config.toml
activation = "gelu"
wave_strides = [5, 4, 4, 2]
subsampling = 2
final_lr_fraction = 0.05
warmup_steps = 310
weight_decay = 0.2
Rows from block 3, named by matrix and row number. Rows with one number belong to one neuron. Each number is 128 + 24 x the weight over its row's rms, rounded and kept within 0 to 255. All counts start at 0. After the name is the row's rms in percent of the matrix's.
# fc1: MLP up (model.blocks.3.mlp.fc1.weight, 768x192), inputs 0-63
# fc2: MLP down (model.blocks.3.mlp.fc2.weight, 192x768, transposed), outputs 0-63
fc1.546 105 [158  76 137 136 130 147  81 110 134 135 141 153 145 152 125 126  95 112 174 120 101 107 128 128 133 116 121 108 151 114 149 124  90 100 142 134 143 170 142 137 103 115 166 150 122 120 117 121 136 143  79 114 149 111 142 113 134 120 151 173 139 116 126 130]
fc2.546 104 [139 143 150 110 111  97  99  80 123 110 153 175 132 140 132 130 120 151  80 157 109  99 129 155 163 101 105 125 160 133  75 120 140 134 120 119 111 169 106 111 105 144  91 133 128 135 148 110 128 101 103 105 100 122 136 134  86 137 137  96 134 134 117  96]
fc1.547 105 [107 113 177 135 146 129 172 160 111 161 135 151 146 122 159 123  95 162 126 122 123 125  74 142 138 136 130 158 121 156 195 120 165 158 166 141  65 157 129 101 121 174 113 149 137  92 118 110 131 144 152 145 130 114 137 113 105 152 112 117 139 134 168 120]
fc2.547 100 [ 97 168 152 171 139  96 142 129 125  94 156 132 110 154 106  87 138 168 105 101 126 125 110  81 128  93  64 143  92 138 129 132 166 127 129 130 123 152  70 158  95 157 147 140 115 142 122 142 135 100  86 102 101  78  99 118 113  85 156 109 138 125 136 110]
fc1.548 101 [119 110 144 135 148 161 143 160 182 133 139 168 163 157  90  86 152 139 125 138 124 181 139  98 127 107  90 134 134 126 136 162 124 101 147 108 155  96 125 130 154 140  93 135 128 101 141 152 133 127 120 127 137 131 160 141 137 113 159 115 152  96 147 120]
fc2.548 100 [125 129 128 167 157 128 159 158 133 129 161 149 140 147  98 165  85 101 139  64 197 124 115 145 135  75 154  95 161 112 167  60 120 134 147 153 143 165  97 129  91 148 146 154 117 133 135 159 153 119 119 157 137 161 112 140 122 115 146  87 112  92  69 124]
fc1.549 107 [128 153 140 149 102 122 147 138 132 137 114 159 113 120 100 139 150 143 102 113 135 130 129 133 110 164  86 135 108 124 101 119 102  98 116 109 148 182 139 136  65 167 119 113 113 151 116 133 153 176 126 132 112 140 142 109 108 110 164 173  62 136 130 122]
fc2.549 105 [111 152 129 106 151 141 157  98 145 128 122 183  81 116 102 144 133 132 149 141 133 135 126 113 123 139 212 126 126 127  96 107 129 134 127 118  87 167 125 155 160 126 126 117 123 130 125 138 116 140 148 112 138 118 126 108 127 160 132 132  99  91 148 103]
fc1.550 097 [133 144 139  96 108  60  70 144 144 142 110  80 174 149 126 103 154 112  88 141 131 132 105 140 120 110 127 108 130  90 124 123 185 150 129 122 150 152 125 132 149  99 141 149 153 157 103 105 105 111 102 120 105 145  98 145 150 114  75  74  91 155 110 114]
fc2.550 102 [151  98 153  66 165 104  80 160  95 126  98 130 134  93 118 149 146 107 142 146  85 150 161 112 151 122 127 136 130 110  89 160 139 154 140 123 151 113  88 110 105 141 149 127 130 173 124 104 151 141 137 140 181 118 136 104 108  73  99 148  98 122 175 124]
fc1.551 099 [120  92 115 100  80 143 132 140 129 139 168 116 143 147  98 140 129 132 128 112 120  92 179 150 118 138 141 137 148 150 104 143 115 171 105 133 101 128 147 103 127  91 109 127 124 133 129  97  88 169 154 126 122 115 156 156 105 156 130 157 118 120 138  98]
fc2.551 098 [160 177 113  91 118 105 156 149 141 180 131 113 134  99 157 123 130 114 113 104 173 127 146 141 147 125  99 140 119 144 135  98  69 137 151 125 135 152 141 143  80 144 180 121 109 103 154  94 149 109  99 108 146 136 177 127 119 102 124 109 130 141  95 109]
fc1.552 098 [106 148 136 149 155 188 140 113 109 152  84 110 167 144 165 116 121 121 122 100 117  91 140 113 116  74 153 140 131 136 117 118  85 118 113 114 177 116  93 122 102 137 119  78  98 136 107 123  99 160 155 137 115 131 135 117 169  81 112 161 113 130 153 119]
fc2.552 101 [138 143 151 135 151  79 115 118 143 100 156 138 121 130 110 100 116 131 114 112 141 122  79 158 119 166 150 124 168  98 138 115 125 147 128 105  95 140 128 126 145  98 154  96 104  92 106 142 145 137 121 103 103 108 141 147  90 119 169 136 111 115 158 136]
fc1.553 106 [136 171 115  83 177  91 122 111  82 130 100 122 109  79 125 119 121 159 119  92 102 120 139 153 113 109 134 133 130 143  69 144 103 137 138 138 123 121 139 155 149  82 145 125 163 121 101 136 111  99 159 123 121 126 119  89 109 113  96 130 146 112 148 148]
fc2.553 100 [164 128 169 157 133 157 139 105 129 114 130 187 137 138 121 133 132 150 137 144 147 177 131 143 161 128 132 143 106 161  73 137 141 106 124 148 125  91 169 126 154 165 139 149 150 167  73 155 103 116 119 136 146 174 131 126 120 137  97 147 122 156 167  81]
fc1.554 106 [101 143 129 101  73 122  99 104 116 126 114 173 124 151 155 109 133 129 140 138 134 126 106 120 125 115 118 131 160 117 121 126 142 123 111 122 112 122 105  87 119 164 154 114 140 163 148  94 123 109  86 101 135  79  86 139 164  97 123 124 130 117 141 149]
fc2.554 098 [123 119 164 121 128 100  90 125 115 137 135  87  96 127 159 126 122 116 165 155 150 157 164 110 127 129 143 133 149 150 118  71 148 104 116 104 126 161 153 109 135 117 128 131 107 139 112 116 145 113 109 132 116  71 116  97 162 145  88 121 108 149 128 149]
fc1.555 097 [146 103 109 154 119 148 148 123 143 122 111 125 132 140 143 105 105 146 145 142 120 109 117  93  87 146 160 143 167  88 145 128 128 114 135 119 145 136 151 106 104 117 176 108 116 130 117 148 143 134 139 149 105 147 146 138 121 137 132  80 162 103 140  67]
fc2.555 107 [144  88 107 136 113 110 117 115 157 101 119  99 106 150 123 136 148 119  87 130 104 143 148  89 125 156 140 107  96 148 140 107 108  84 109 139 112 118 128 117 129 112 141 116 164 176 135 122 136 114  89 124  97 106 181  91 124 124 148 109 123 125 115 127]
fc1.556 099 [157 123  85 123 130 166 149 134 122 156  85 158 142 110 117 109 104 160 143 149 117 129  99 135  97 112  99 138 163 124 134 126 137 165 133 117 132 142 125 127 130 158 132 130 119 144 129 152 141  76 151 129 154 136 140 111 120 110 142 154  95 153 152 120]
fc2.556 098 [132 135  95 130  90 134 109 176 170 133 140 160  76  99 115 111 105 124 172 153 145 127 100 107 192 138 117  99 132 108 130 130 139 117 110 115 140 111 134 119 126  96 162 138 143 134  64 131  76 125 153 136 130 161 152 127  96 109 127 137 138 121 113  90]
fc1.557 098 [158 128 114 132 112 106  98 123 134 110  95 128 133 157 180 131 135 174  96 134 183 144 142  89 133 122 102 129 147 139 150 119  88 116  99 139 112 130 121 147 130 132 113 152 141 142 127 127 193 156 142 128 145 111 145  93 152 121 131 149 127 130 136  97]
fc2.557 098 [100 132 170 136 103 179  94 140  63  87 109 147 131 144 133 164 101 160 154 120  94 128 178 128 104 115 166 132 123  87 125  98 127 116 124  90 174 151 110 112 142 144 130 154 110 164 134 141 122 133 139  73 124 145 130 105 130 129 144 111 125 130 163 174]
fc1.558 086 [105 123 169 142 124 100 159 147 140 126 126 148 115 127 156 107 142 131 133 154 154  99 148 132 120  90 142  75 114 138 137 105 135 122  53  76 118 118 155 151 133 151 165 162 143 109 109 138 141 138 137 167 129 136 134 159 125 124 106 115 113 151 138 131]
fc2.558 093 [132 105 152 142 126 129 121 126 166 128 159  88  95 170 121 133 111  99 144 115 148  99 161 114 128 119 125  96 145 111 111 132 132 110 156 142 145 147 116 111 121 124 108 129  56 125  88 131  95 144  86 111  85 101 135 117 135 139 157 141 166 145 126 134]
fc1.559 084 [159 109 170 128 118 130  90 127 122 170 111 115 138 130 150 138 104 145 140 158 153 113 114 126 143 130 144 112 126 116 115  95 126  82 138 152 129 112  89 163 108 143 153  82  84 171 126 162  96 100  84 119 125 144 118 131  86 114 152  98 124 126 137 125]
fc2.559 091 [173 195 154 116 100 144 107 116 135 128 117 126  91 126 165 130 117 125 108 142 100 163 119 114 145 141 157 110 107 151 157 146 183 143 134 158 153 122 150 135 133 126  79  93 121 174 131 140 144 141 122  72 139  82  95 111 184 162  99 116 115  95 161 103]
fc1.560 100 [143 151 172 117 128 137 138 105 112 119 152 107 147 104 156 103  92 157 146 117  96 125 112 148 111 124 141 157 162 118 152  97 139 126 125 151 128 111 126 102 109 102 161 119 135 120 117 140 118 110 129 118 116 141 134 125 145 118 101  92 145 115 175 151]
fc2.560 107 [134 172 116 128 126 109 156 145 125 140 137 152 132 119 131 104 132 140 151 107 124 122 139 145 137 140 117 145 131 117 156 182 139 126 139  54 117 162 132 107 119 120 113 108 150 109 159 126 119 129 145 123 163 147 144 123 138  89 105 129 124 109  70  88]
fc1.561 099 [123 131 156 111 137 128 128 170 100 136  69 138 105 128 160 113 137 156 131 101 107 137 140 135 149 143 134 135 147 118 130 142 128  98 145 101 164 146 184 168 127 132 143 125 109 112 142  92 143 123 144 108 124  99 120 136  97 132 102 142 118 115  79 139]
fc2.561 090 [131  86 156 102 120 183 144 139 127 127 140 148  98 107 120 115 112  77 140 112 118 136 117 132 124 139 118 113 139 137 136 110 161 142 120 103 174 134 135 125 178 131 153 124 166 122 158 151 154  85 167 142 140 117 120 108 133 187  99 120  84  98 111 101]
fc1.562 093 [105 100 135 131  92 120 111 143 142 118 118  80 123 142 136 147 115 142 141 145 165 114 116 118 108 122 122 125  94 121  99 127 140 116 119 133 166 131 100  68 135 134 162 158 126 148 154 100 103 127 126  95 148 157 121 136 130 157 156 176 158 170  91 131]
fc2.562 090 [107 128  97 144 132 119 106 120 133  99 119 120 132 129 125 143 131 178 125 108 123 146 161 147 129 132 116 162 147 141 124 141 129 150 136  88 125 105 117 123 168 119  99 135 164  96  84 138  93 133 137  80 119 126 114 148 137 106 127 138  82 145  83 146]
fc1.563 105 [160 164 110 144 139 143 118 152  86 159 131 133 124 144  97 103 134 111 136  82 111 103 107 148 123 113 141 128 121 172 137 118 151 108 132 125 122 174 120 129 123 165  80 145 110 105 116 139 129 152 146 127 133  98 130  86 110 136 122 131  95 178 109 160]
fc2.563 102 [127 128 139 104 127 148 113 124  89 176 155 150  93 171  82 168 124 168  85 113  94 119 102 151 121 161 118 117 116 134 176 134 124 138 116 108  72 131 127 169 104 174 130 130 118 108  95 143 139 154 136 126 172 109 130 138 117 141 143 140 142 121 168 141]
fc1.564 100 [ 93 160 117 146 117 194 161 117 112 113 151 102 141 144 107 144  83 109 103 141 146  81 146 107 108 153 144 124 159 136 138 137  94 124 118 118 121 115  96 141 128 105  79  83 123  92  79 138 129 116 125 139  86 124 117 145 114 130  93  95 151 111 105 117]
fc2.564 093 [145 163 105  99 147 112 164 141 152 181 127 146 157 149 110 114  93 163 140 183  89 132 134 152 125 175 104 132 137  89 143 135 114 141 139 111 150  89 125 128 151 127 142 156 149 111 129 120 138 124 140 144  95 131 170 105  80 164 127 137 108 125  73 112]
fc1.565 104 [111 158 119 139 122  89 159 134 141 119 132 168 117 105 104 125 112 166 153 150 112 111 155 130 136 121 116 103 155  85 134 120 123 184 140  98  99 113 131 106 140 122 135 140  85 132 113  97 171 143 138 172 102 115 102  96 132  99 116 107 148 135 167 120]
fc2.565 094 [115 110 106  94 134 103 138 107 109 120 143 112 167 127 158 133  95 123 135 113 103 134 113 130 168 133 145  90 151 158 132 129 114 118 107 137 145 126 194 108  74  68 120 101 134 121 155 156 129 110 126 109 118 133  85 118 128 155 117 149 113 159 144 131]
fc1.566 107 [134 154 134 139 133 121 147 118 160 136 131 148 104 141 109 165 131 145 119 125 153 112 133 123 129 153  86  84 138 105 140 109 153 132 104 163 124 160 155  83 139 153 130 114 138 132 138 118 109 140 127 145  97 135 119 105 133 105 127 117 137 115 192 138]
fc2.566 106 [103  89 118 153 144 143 119 151  92 144 127  75 126 133 131 105  90 140 121 113  77 114 107 112 156 135 137 118 174 116 124 190 110 182 136  97 172  95 108 129 122 165 138 116 110 136 141 129 110 140 142 128 213 124 154 122 149  93 145 148 135 115 107  89]
fc1.567 100 [131  83 119 119 122 146 126 137 108 153 108 139 143 146 141 142 116 137 201 131 112 122 133 127 111 113 119 118 109 134 139 152  98 135 133 133 147 115 141 112 116 132 127 165 143 139 104 131 112 143 103 110 158 116 106 139 165 173 115 134 141 113 131 138]
fc2.567 100 [127 108 155 125 165 140 178 137 155 117  95 125 117 131 121 150  94 140 122 126 160 130 116 178 131 127 121 137 147 100 104 110 135 110 117 127 130 137 114  69 122 137 140 137 158 145 150 136 150 160  66 101 155 138 106 102 128 145 151 138  99 118 137 158]
fc1.568 109 [110 138 139  97 126 126 133 145  89 113 130 128 126 108 152 101 132 172 123 126 148 163 153  95 113 128 125 116 201 128 170 111  98 171 151 103 155 136 140 120 116 166 105 133 162 167 110  72 135 149 110 100 142 129 119 138 146 125 150 168 133 118 138  86]
fc2.568 098 [140 126 145 109 151 113 149 136 106 125 150 126 125 139 127  91 156 137 152 106 118 147 144 139 136 111 128 141 153  91 137 152 151 122 120 124 130 109 151 120  71  97 173 138 153  68 175 171 106 129 127  94 149 126 129 142 144  90 122 124 128 109 150 103]
fc1.569 100 [102 171 141 123 190 140 109  69 122  84 166 123 109 171 126 127 126  91 107 105 147 123 130 169 143 101 171 123 126 132 164 159 145 118 160 130 121 103 124  90 124 139 124 119 145 114 117 135  98 111 129 135 141 121  89 125 133 134 156 131 171 137 129 114]
fc2.569 098 [118 152  68 147 155 103 119 151 181 108 154 130 108  71  96 172 135  88 164 114 134 136 138 114 136 148 141 148 133 136 153 116 146 143 147 143 140 119 111 160  85 103 125 124 111 102 100 133 139 133 120 113 154  97 132 136 150 133  96 151 125 102 164 146]
fc1.571 101 [140 146 141  94 151 106 119 129 102  99 127 116 121 132 149 118 143 107 159 156 122 129 138 120 107 144 159 109 109 129 112 133 130 107 138 142 129 176 160  69 139 171 165 114 135  97 109 135 129 139 124 104 123 117 124 148 119 123 160 164 147 102  89  93]
fc2.571 098 [134 129 145 123 110  94 123  79 138 133  92 130  98 152 158 137 111 154 128 130 128 161 172  83 101 151 125  96 132  93 126 110 164  82 131 120  89 133 131 157 132 123 109 154 115 105  95 146 127 101 134 117 157 127 132 110 112 105 137 136 116 143  92 123]
fc1.572 100 [124 119 110 111 140 162 150 156 115 152 116 113 126 115 113 155 154 127 121 120 126 110 140 184 124 107 138  62  87 139 128 162 155  95 126 125 143 161 130 107 105 154 134 113  92 116 123 118 144 105 151 110 135 119 178 118 117 135 140 118 169  95 114 148]
fc2.572 095 [104 142  96 147 162  84 147 128  98 177 112  67 145 137 148  71 121 142 110 125 102 129 118 104 128 108 137 132 183 108 133  85 162 116 136 130 154 118 169  92 166  88 159 121 107 135 169 104 130 125 118 103 157 160 128 154 136 106 153 164 115 140  72  80]
fc1.573 120 [129 134 201 138 141 118 107 179 135 105 133 123 146 126 147 115 108 119 117 173 124 124 136 130  71 114 102  94 132 104 140 133 132 136 122 105 142  92 171 160 143 115 131 128 112 134 137  85 168 137 131 110 137 141 146 111 126  82 110 130  87 123  68 128]
fc2.573 104 [122  76 120 148 121 118 133 146 112 133 123 127 171  85  97  92  94 109 118 172 162 139  95  83 119 139 105 133 130 127 106 114 130  96 153 103 121 128 146 127  83  99 168 105 105 148 113 161 151 180 132 150 122 148 122 115 122  94 152 133 100 125  83 173]
fc1.574 099 [104 108 117  85 142 130  75  99 105 133 144 157 107  86 132 103 132 159 129 139 118 107 150  93 135 102 142 130 117 151 164 157 138 122 106 150 119 158 115 152 146 126 160 185  86 146 114 143 115  94 120 146 129 119 101  76 133 134  78  92 122 133 131 155]
fc2.574 101 [146 116 127 156 138 154 143 107 127 174 169 109 138 126  99 152 125 153 108 141 160 126  96  59 131 156 125 132 145 113 135 121 128 124 134 152 153 129 126 159 167 161 122 129 138 104 132 145 145 144 130 153 167 109 109 139 180 146 154 121 152 122 164  96]
fc1.575 090 [ 86 102 150 102 130 127 117  99 140 120 145 131 152 134 126  94 121  90 113 130 122 159 144 135  80 130 145 172 137 126 133 127 135  54 120 117 110 117  95 101 125 120 112 183 135 125 143 144 119 108 208 169 142  97 142 138 111 125 121 151 147 123 114 131]
fc2.575 095 [166 144 146 141 119 117  95 158 101 137 139 118 143 104 120 113 104 123 131  88 111 136 110 149 138 117 130  89 110 165 167 109 148 122 156 116 119 136 138 126 108 104 139 198 137 105 153 109 154 127  98 107 104 185 140 126 137 134  79 118 146 143 104 123]
fc1.576 112 [168 114 171 110  76  95  98 113 130 111 137 143  96 119 145 118 113 125 108 113 130  95 167  90 122 153 120 160 145  81 126 143 139 129 122 113  88 141 143  79 140 164 137 141 163 122 113 152 136 117 151 114 127 145 133 114 139 102 159 118 133 149 110 130]
fc2.576 109 [142 143 170 110 135 106 115 191 160 126 129 154 100 191 129 138 111 118 104  78 136 110  82 107 143 172 121 109 116 104 171 123 102  91 117 141 106 128 141 129 114  94 136 103 163 136 165 171 131 108 107 105 120 148 195 138  89  98 121 127 137 129 126 109]
fc1.577 110 [ 94 132 153 130  99 117 129 155 170  99 129 161 133 165 140 115 104 112 113 135 122 131 104 154 165 123  73 145 101 108 120 120 130 146 157 146 135 140  82  75 122 108 139 107 148 118 146  73 116  83 135 127 114 111 140 108 141 115 121 128  98 137 151 157]
fc2.577 104 [101  85 104 126 131 154 115 143 147 144 159 129  54 109 113 113  88 164 132 104 139 159 143 131 100  84 122 122 126 119 129 135 103 115 152 107 114 150 124 135 162 203 103  95 113 125 142 124 155 100 128 124 116 118 174 145 126 139 107 133 141 148 149 149]
fc1.578 109 [126 149 126 149 167 130 158 121 109 122 131  70  72 129 148 149 114 134 136 116 127 115 130 154 127 131 136 147 196 130 117 118 124 159 145 136 126 143 139 126 146  90 135 158 106  90 120 155 138 123 126 132 160 125 126 129 116 143 117 158 131  80 156 128]
fc2.578 102 [110 144 182  84 142 124 152 152 130 118 119 115 126 126 148 115  85 152 138 152 145 132  86 143 162 140 149 131 111 140 123 151 147 121 150 128 100  69 116 153 145 111 130 139 103 124 117 129 141 133 130 134 130 118  95 145 114  87 123 130 149 116 162 108]
fc1.579 099 [116  79  94 128 135 104 112 124 119 114 126 129 112 145 162 155  89 175  69 110 187 155 131  93 141 123  87 111 144 150 132 138 135  89 156 117 114 145 114 103 146 145 113 135 177 104 133 119 101 139 145 131  92 158 110  99 145 106 141 142 101 168 121 111]
fc2.579 096 [108 118 167 109 148 162 113 129 146 155 152 124 175 120  99 143 143 116  94 151  95 103 134 101 119  97 112 198 177 138  93 101 119 142 110 162 133  91 101 129 128 212 145 117 150 104 128  95 131  92 139 137 158  97 125 113 154 138 122 137 145 129 135 184]
fc1.580 104 [183 142 160 101 154 151 134  78 141  99 130 153  94 138 139 106  63 154  76 158 146 123 146 152 139 110 129 139 145 151 132 152  95 134 126  92 105 169 170 109  50 110 168 132 154  99 156 126 109 135  95 109 105  96 123 134 128 138 119 109 120 135 154 126]
fc2.580 104 [153 140 104 130 122 140 143 118 117 140 111  96 123 124 136 141 176 124 133 123 127 172 159 124 112 136 116 138 133 142 133 133 124 177 151 131 136 145 171 129 145 165 109 174 134 144 170 115 136 130 148 131 114  98  98 141 128 153 125  98 137 133 205  88]
fc1.581 112 [136 115 162 116 100 129 116 116 144 104 113 117 112 114 148 142  96  90 117 103 149 119  87 149 137 115 150 107 114 120  85  95 108 140 125 127 111 110 109 140  97 160 117 169  91 141 115 145 114 159 127  87  69  88  82 130 111 158 166 104 181 192 125 126]
fc2.581 116 [102 157 124 124 129 109 138 164 152 144 121 130 140  92 118 132 129 115 127 141 124 121  99  74  98 159 111 152 117  81 115  92 140 140  96 113 138 158 138  71 106 154 160 168 124 111 130 148 102 120 156 148 139 193 118 146 165 133 147 141 103 138 137 150]
fc1.582 104 [ 99 101 166 119  99 163 110 112 149 132 131 140 133 132 135  94 113 103 106 125 108 122 105 157 109 112 145 113  78  77 132  98 143 111  45 151 121 181 145 166 112 142 105 129 114  66 127 129  84 138  69 115  57 144 146 142 149 121 127 115  93 137 151  98]
fc2.582 105 [141 138 142  94 131 100 142 114  81  83 139 115 134 134 120 137 116 131 179 142 127 151 144 127 113  78 130 129 142 114 159 145 139 113 156 118  82 112 121 124 117 136 171 201 100 173 157 155 137 112 148 126 111 140 135 167 119 177 125 133  96 105 153 173]
fc1.583 099 [112 136  92 131 116 102  80 124 112 143 155 146 109 120 129  87 129 118 148 124 106  94 134 126 142 142 134 125 169 108 145 149 175 117 110 131 148 103 139  94 119 142 143 162 151 139 109 101 147 140 152 141 108 109 159 119 104 123 141  94 128 111 149 133]
fc2.583 093 [130 120 155 106  88 109 120 141 151 109 111 128 125 151 128 107 135 108 106 155 156 113 126 136 128 126 119 144 159 103 147 143  98 112 139 175  87 152 153 112 113 131 120 133 124 137 106 100 121 169 150 126 116 131 120  80 144 122 155 120  89 104 173 145]
fc1.584 098 [115 151 155 107  85 103 137 149  97 146 100  93 171 109 109 116 117 107 125 128 138 127 127 121  62 140 130 132 153 165 139  98 116 137 125 146  95 163  81  86 116 120  69 129 140 163 113 125  94 142  93 146 167  72 137 107  94 133 131  95 122 139 129 114]
fc2.584 097 [162 149 171  96 122 144 183 160 118 119 137 135 122 161 124 158 135 106 111 110 125 116 137 134 123 112  90 111 116 127 147 142 110 140 143 141 131 139 147  88 101 171 153 185 114 130 163 136 169  90 122 124 147 142 156 132 147 130 137 142 141 130 167  98]
fc1.585 102 [172 152 144 107 116 120 114 115 124 134 101 177 114 105 119 135 126 135 122 120 172  83 141 135 100 130 136  93 141 168 106 134 116 175 108 161 136 136 109 122 160 180  73 100 164 157 164 113 119 140 147 140 108  46 147 135 115  93  68 126 138 117 132 135]
fc2.585 107 [186  91 148 137 119 106 125  76  86 115  62 121 110 105 128 132 103 120 109 110 148 125 144 135 133 123 114 129 154 162  88 134 154 124 119 127 134  78 155 136  96 131  79 118  78 157 126 124 109 115 142 113 135 142 111 159  81 119 113 128 140 156 163 108]
fc1.586 108 [142 139 136  99 174 130 144 129 126 115  78 134 127 127  97 124 164 114 172 126 169  97 102  61 115 102  93 107 123 146 100  73 111  96 113 153 137 134 111 114 120 133 127 138 123 142 158 113 154 139 141  81  96 127 154  99  82 156 131 124 133  95 109 147]
fc2.586 109 [103 148 132  91 149 156 126 155 122 120 173 103  85 109 170 144 128 105 115 154  87 159 141 127 136 107 149 115 141 182 111  94 152 136  77 160 127 176 116 146 152 132 115 159 163 168 130 128 102 129 143 128 156 175 174 150 126 108 139 143 135 150 134  88]
fc1.587 100 [153  99 143 181 101 127 119 153 125 138 153 160 114 145 131  93 111  86 162 130 160 122 121 192 151 141 106 124 131 122 114 153 118  76 151 144 117 124 129  94 130 153 115 107 127 149 135 172 147 142 140 136 178 122 122 106 141 135 146 132 120 103 131  95]
fc2.587 102 [117 121 107 147 109 126  96  92 143 135  90 123 141 122 179 120 118 142 140 178 137  77  95 130 117 132 115 122 164 112 118 103 117 123 132  85 147 132 141 141 132 127 155 136 101 125  92 124 100 163 168 137 112 119 172  99 107 145 171 137 137 100 113 128]
fc1.588 097 [111 133 148 115 137 118  98 101 153 144  91 133 134 108  92  99 113 107 132 153 129 134 129  82 129 134 147 134 133 114 136 138  97  90 137 145 103 164 117 134 155 119 111  86 153 101  99 127 113  95 151 127 134 134 151 154 110 108 163 187 104  96  55 134]
fc2.588 080 [ 74 112 148 132 128 131 132 151 162  97 137 105  82 152 147 113 133  89  88 179 119 150  97 138 142 115 162 102 132 143 174  91 147  99 117 135 168 180 143 118 109 136 143 142 176 142 144  77  95 109 138 120 156 140 142 164 120 116 156 143 131  98 143 133]
fc1.589 095 [144 168 137  86 131 156  86 140 128 143 107 152 137  86 171 102  93 145 149 114 141 155 140  93 105 138 139 156 133 136 124 123 115 113 117 118 111 160 113  97  74 116 126 137 135 156 124 116 127 136 103 149 123 120 179 127 103 100 127 130 123 101 121 132]
fc2.589 103 [189 135 155 123 121  89 110 118 117 156 113 128 173 103 117 122 110 134 120 123 126 128 142 109  98 135 120 131 125 144 149 129 159 110 130 143 133 121  89 122 156 141 112 165  97 151 159 107 139  98 113 126  82 107 150 115 119 102 151  94 137 148  91  64]
fc1.590 105 [116 121  88 150 116 114  88 116 135 121 135 120 133 133 139  68 145 138 150 159 118 108 142 163  82 156 132 118 143 177 145 139 147 106 130  84 137 126 172 100 120  98  65 104 187 123 144  89 153 135 120 182 124 115 140 184 145 104 111  98 133 135 124 111]
fc2.590 097 [106 136 110  99 134 156 147 134 161 145 156 100 115 141 150 144 128 137 115 157 142 143 107  99 156 129 137 146 129 110 123 134 126 152 104 139 166 106 131 129 141 137 145 111 188 135 157 140 150 156 139  94 104 137 123 114 117 119 149 136  89 130 137 167]
fc1.591 102 [ 98 123  82  77 113 155 133 120 147  98  94 127 106 165 128 138 143  83 121 110 136 108 134  83 103 137 107 175 169 131 104 103 106 127 130 159 110 117  95 118 154 146 133 110 165 114 144 129 112 127  60  99 125 138 107 124  98 114 120 136 149 142 149 125]
fc2.591 100 [169 131 116 131 125 106 147  66 125 127 123 100 115  98 175 143 163 123 149 179 132 156 134 104 141 160 128 152 105 127 129 160 107 156 153  68  88 117 134 131 114 132 106  99 154 110 155 153 109 128 107 113 106 106 108 142 119 134 156 126 135 141 153 140]
fc1.592 098 [125  97 134  87 141 102  97 102 105 118 116 143  99 169 159 139  86  84 142 130 124 157 111 150 111 156  85  96 142 133 113 112 155 190 136 111 147  95 101  66 146 103 131 129 188 136 165 131 149 101 136 145 129 138 119  74 105  85 126  97  95 132 111 126]
fc2.592 094 [157 117 134 142 100 111 157 144  87 102 143 135 143 133 113 141 164 169 121 142 142 162 168 138 153 118 167 118 131 120 100 133 104 108 149 104 116 164  92 118 180 127 118 118 173 128 115 115  97  80 122 178 135 149 127 109 142 116 106 156 149 114 150 149]
fc1.593 105 [149  86 121 138 154 135 119  82 180 123 129 153 169 155 122 112 134 122 121 102 102  56 106 140 138 146  80 112 119 152 144 121 118  84 144 149 162 160 110  97 159  94 100 126 107 132 121  89 118 100 132 159  99  90 108 103 121 101 142 166  96 135 170 169]
fc2.593 110 [137 139  92 131  97 111 146  92  95 150  86 120 111 177  62 118 102 147 110 162 146 138 156 136  92  84 113  93 121 113 114 111 114 109 103  91 144 123 122 117  91 151 163 143 105 134 130 139 117 140 118 131 148  89 112 124 151 141  99 123 153 156 189 144]
fc1.594 103 [174 191 157 124 127 152 121 136 119 125 109  75 133 153 108 178 129 108 137 130 135  90 106 129 146 153 145 108 156 122 125 123 129  93 120 133 119 127 106 128 106 127 141 128 122 120 125  98 119 102 124 135 125  96 133 165 123 149 137 110 126 146 114 123]
fc2.594 106 [134 129 146 120 186 144 167 160 141 104 115 132  93 127 158  90 151 106 153 154  89 129 136 120 124 133  97 103 110 103 147 118 133  92 105 161 132 126 101 153 108 159 139  78 157  83 116 115 118 133 134 125 129 139 128 141  86 149 171 154 109 109 152 162]
fc1.595 107 [143 121  75 127 112 108 123 137 163 133 105 153 135 119 100 104 146 121  95 173 105  82 125 112 144 185  85  85 149  78 122 136 108 114 138 123 115 159  64 107 114 164 149 117 127  96 114  89 118 143 155 148 126 146 123 170 171 121 146 160 106 144 143 128]
fc2.595 099 [ 97 114 141 135 158 137 154 125 139 133 167 125 100 102 168 122 148 124 129 125 123 138 126 111  42 114 157  91 136 114 116 139 100 121 164 140 156 134 139 106 117  95 126 123 142  98 126 132 104 151 122 139 166 119 107 116  87 145 154 121 136 139 166 131]
fc1.596 098 [139  95 131 130 107 143 115 110 160 162 117 142 147 131 105 120 118 130 128 139 138 155 169 155 133 149 147 178 154 117 109 177  87 116 139  99 136 122 128  84 162 110 118 137 154 128  81 126 101 133 104  77 126 143 119 130 147 129  83  90 109 171 133 103]
fc2.596 095 [104 126 116 139  81 141 133 156 118 123 139  67 136 134 128 165 150 113 147 124 130 112 115 109 144 115 114 135  70 145 125 102 130 179  84 111 127 147 107 150 185 129 122 116 128 106 142  89  89 165 137 140 153 102 110 110 133 118 101 131 174 104 105 183]
fc1.597 098 [127 136 119 112 115 109 111 107  96 106 150 155  83 144 167 117 104 170 131 113  88 110 111 169 142  93 127 171 105 161 122 132 120 139 121 122 105 141 127 170 159 157 155 115 103 123 134 131  87 152 119 112 112 142 102 122 143  94 158  94 107 106 133 153]
fc2.597 103 [167 111 134 152 122 145 135 145 158 139 123 154 123 122 113 140 121 124 152 126 115 132 135 117 144 128 140 123 153 102 143 106 113 118 116 163  87 109 138 122 118 119  99 184 127 126 161 128 108 127 122 106 150 138  96 141 115  89  84 126 137 157 129 150]
fc1.598 094 [123 127 112 146  85 142 130 144 123 145 125 116 143 132 115 203  98 141 147 134 123 138 131 154 136 113 125 132 155 111 117 142 102 151 169 147 106 154  99 141 188  92 127 153 168 138 131 143 136  97 139 117  76 164 136 105 169 126 109 144 120 128 116  99]
fc2.598 098 [129 132 118 140 127 124 175 123 131 154 164  93 114 133  97 121 132 152  94 164 150 146 118 124 101 113 133 188 140 122 130  99 107 125 113 124 169 146 128 103 109 157  74 122  89 103 105 113 173 158 129 190 126 109 139 110 100 144 126 128 102 121 142 142]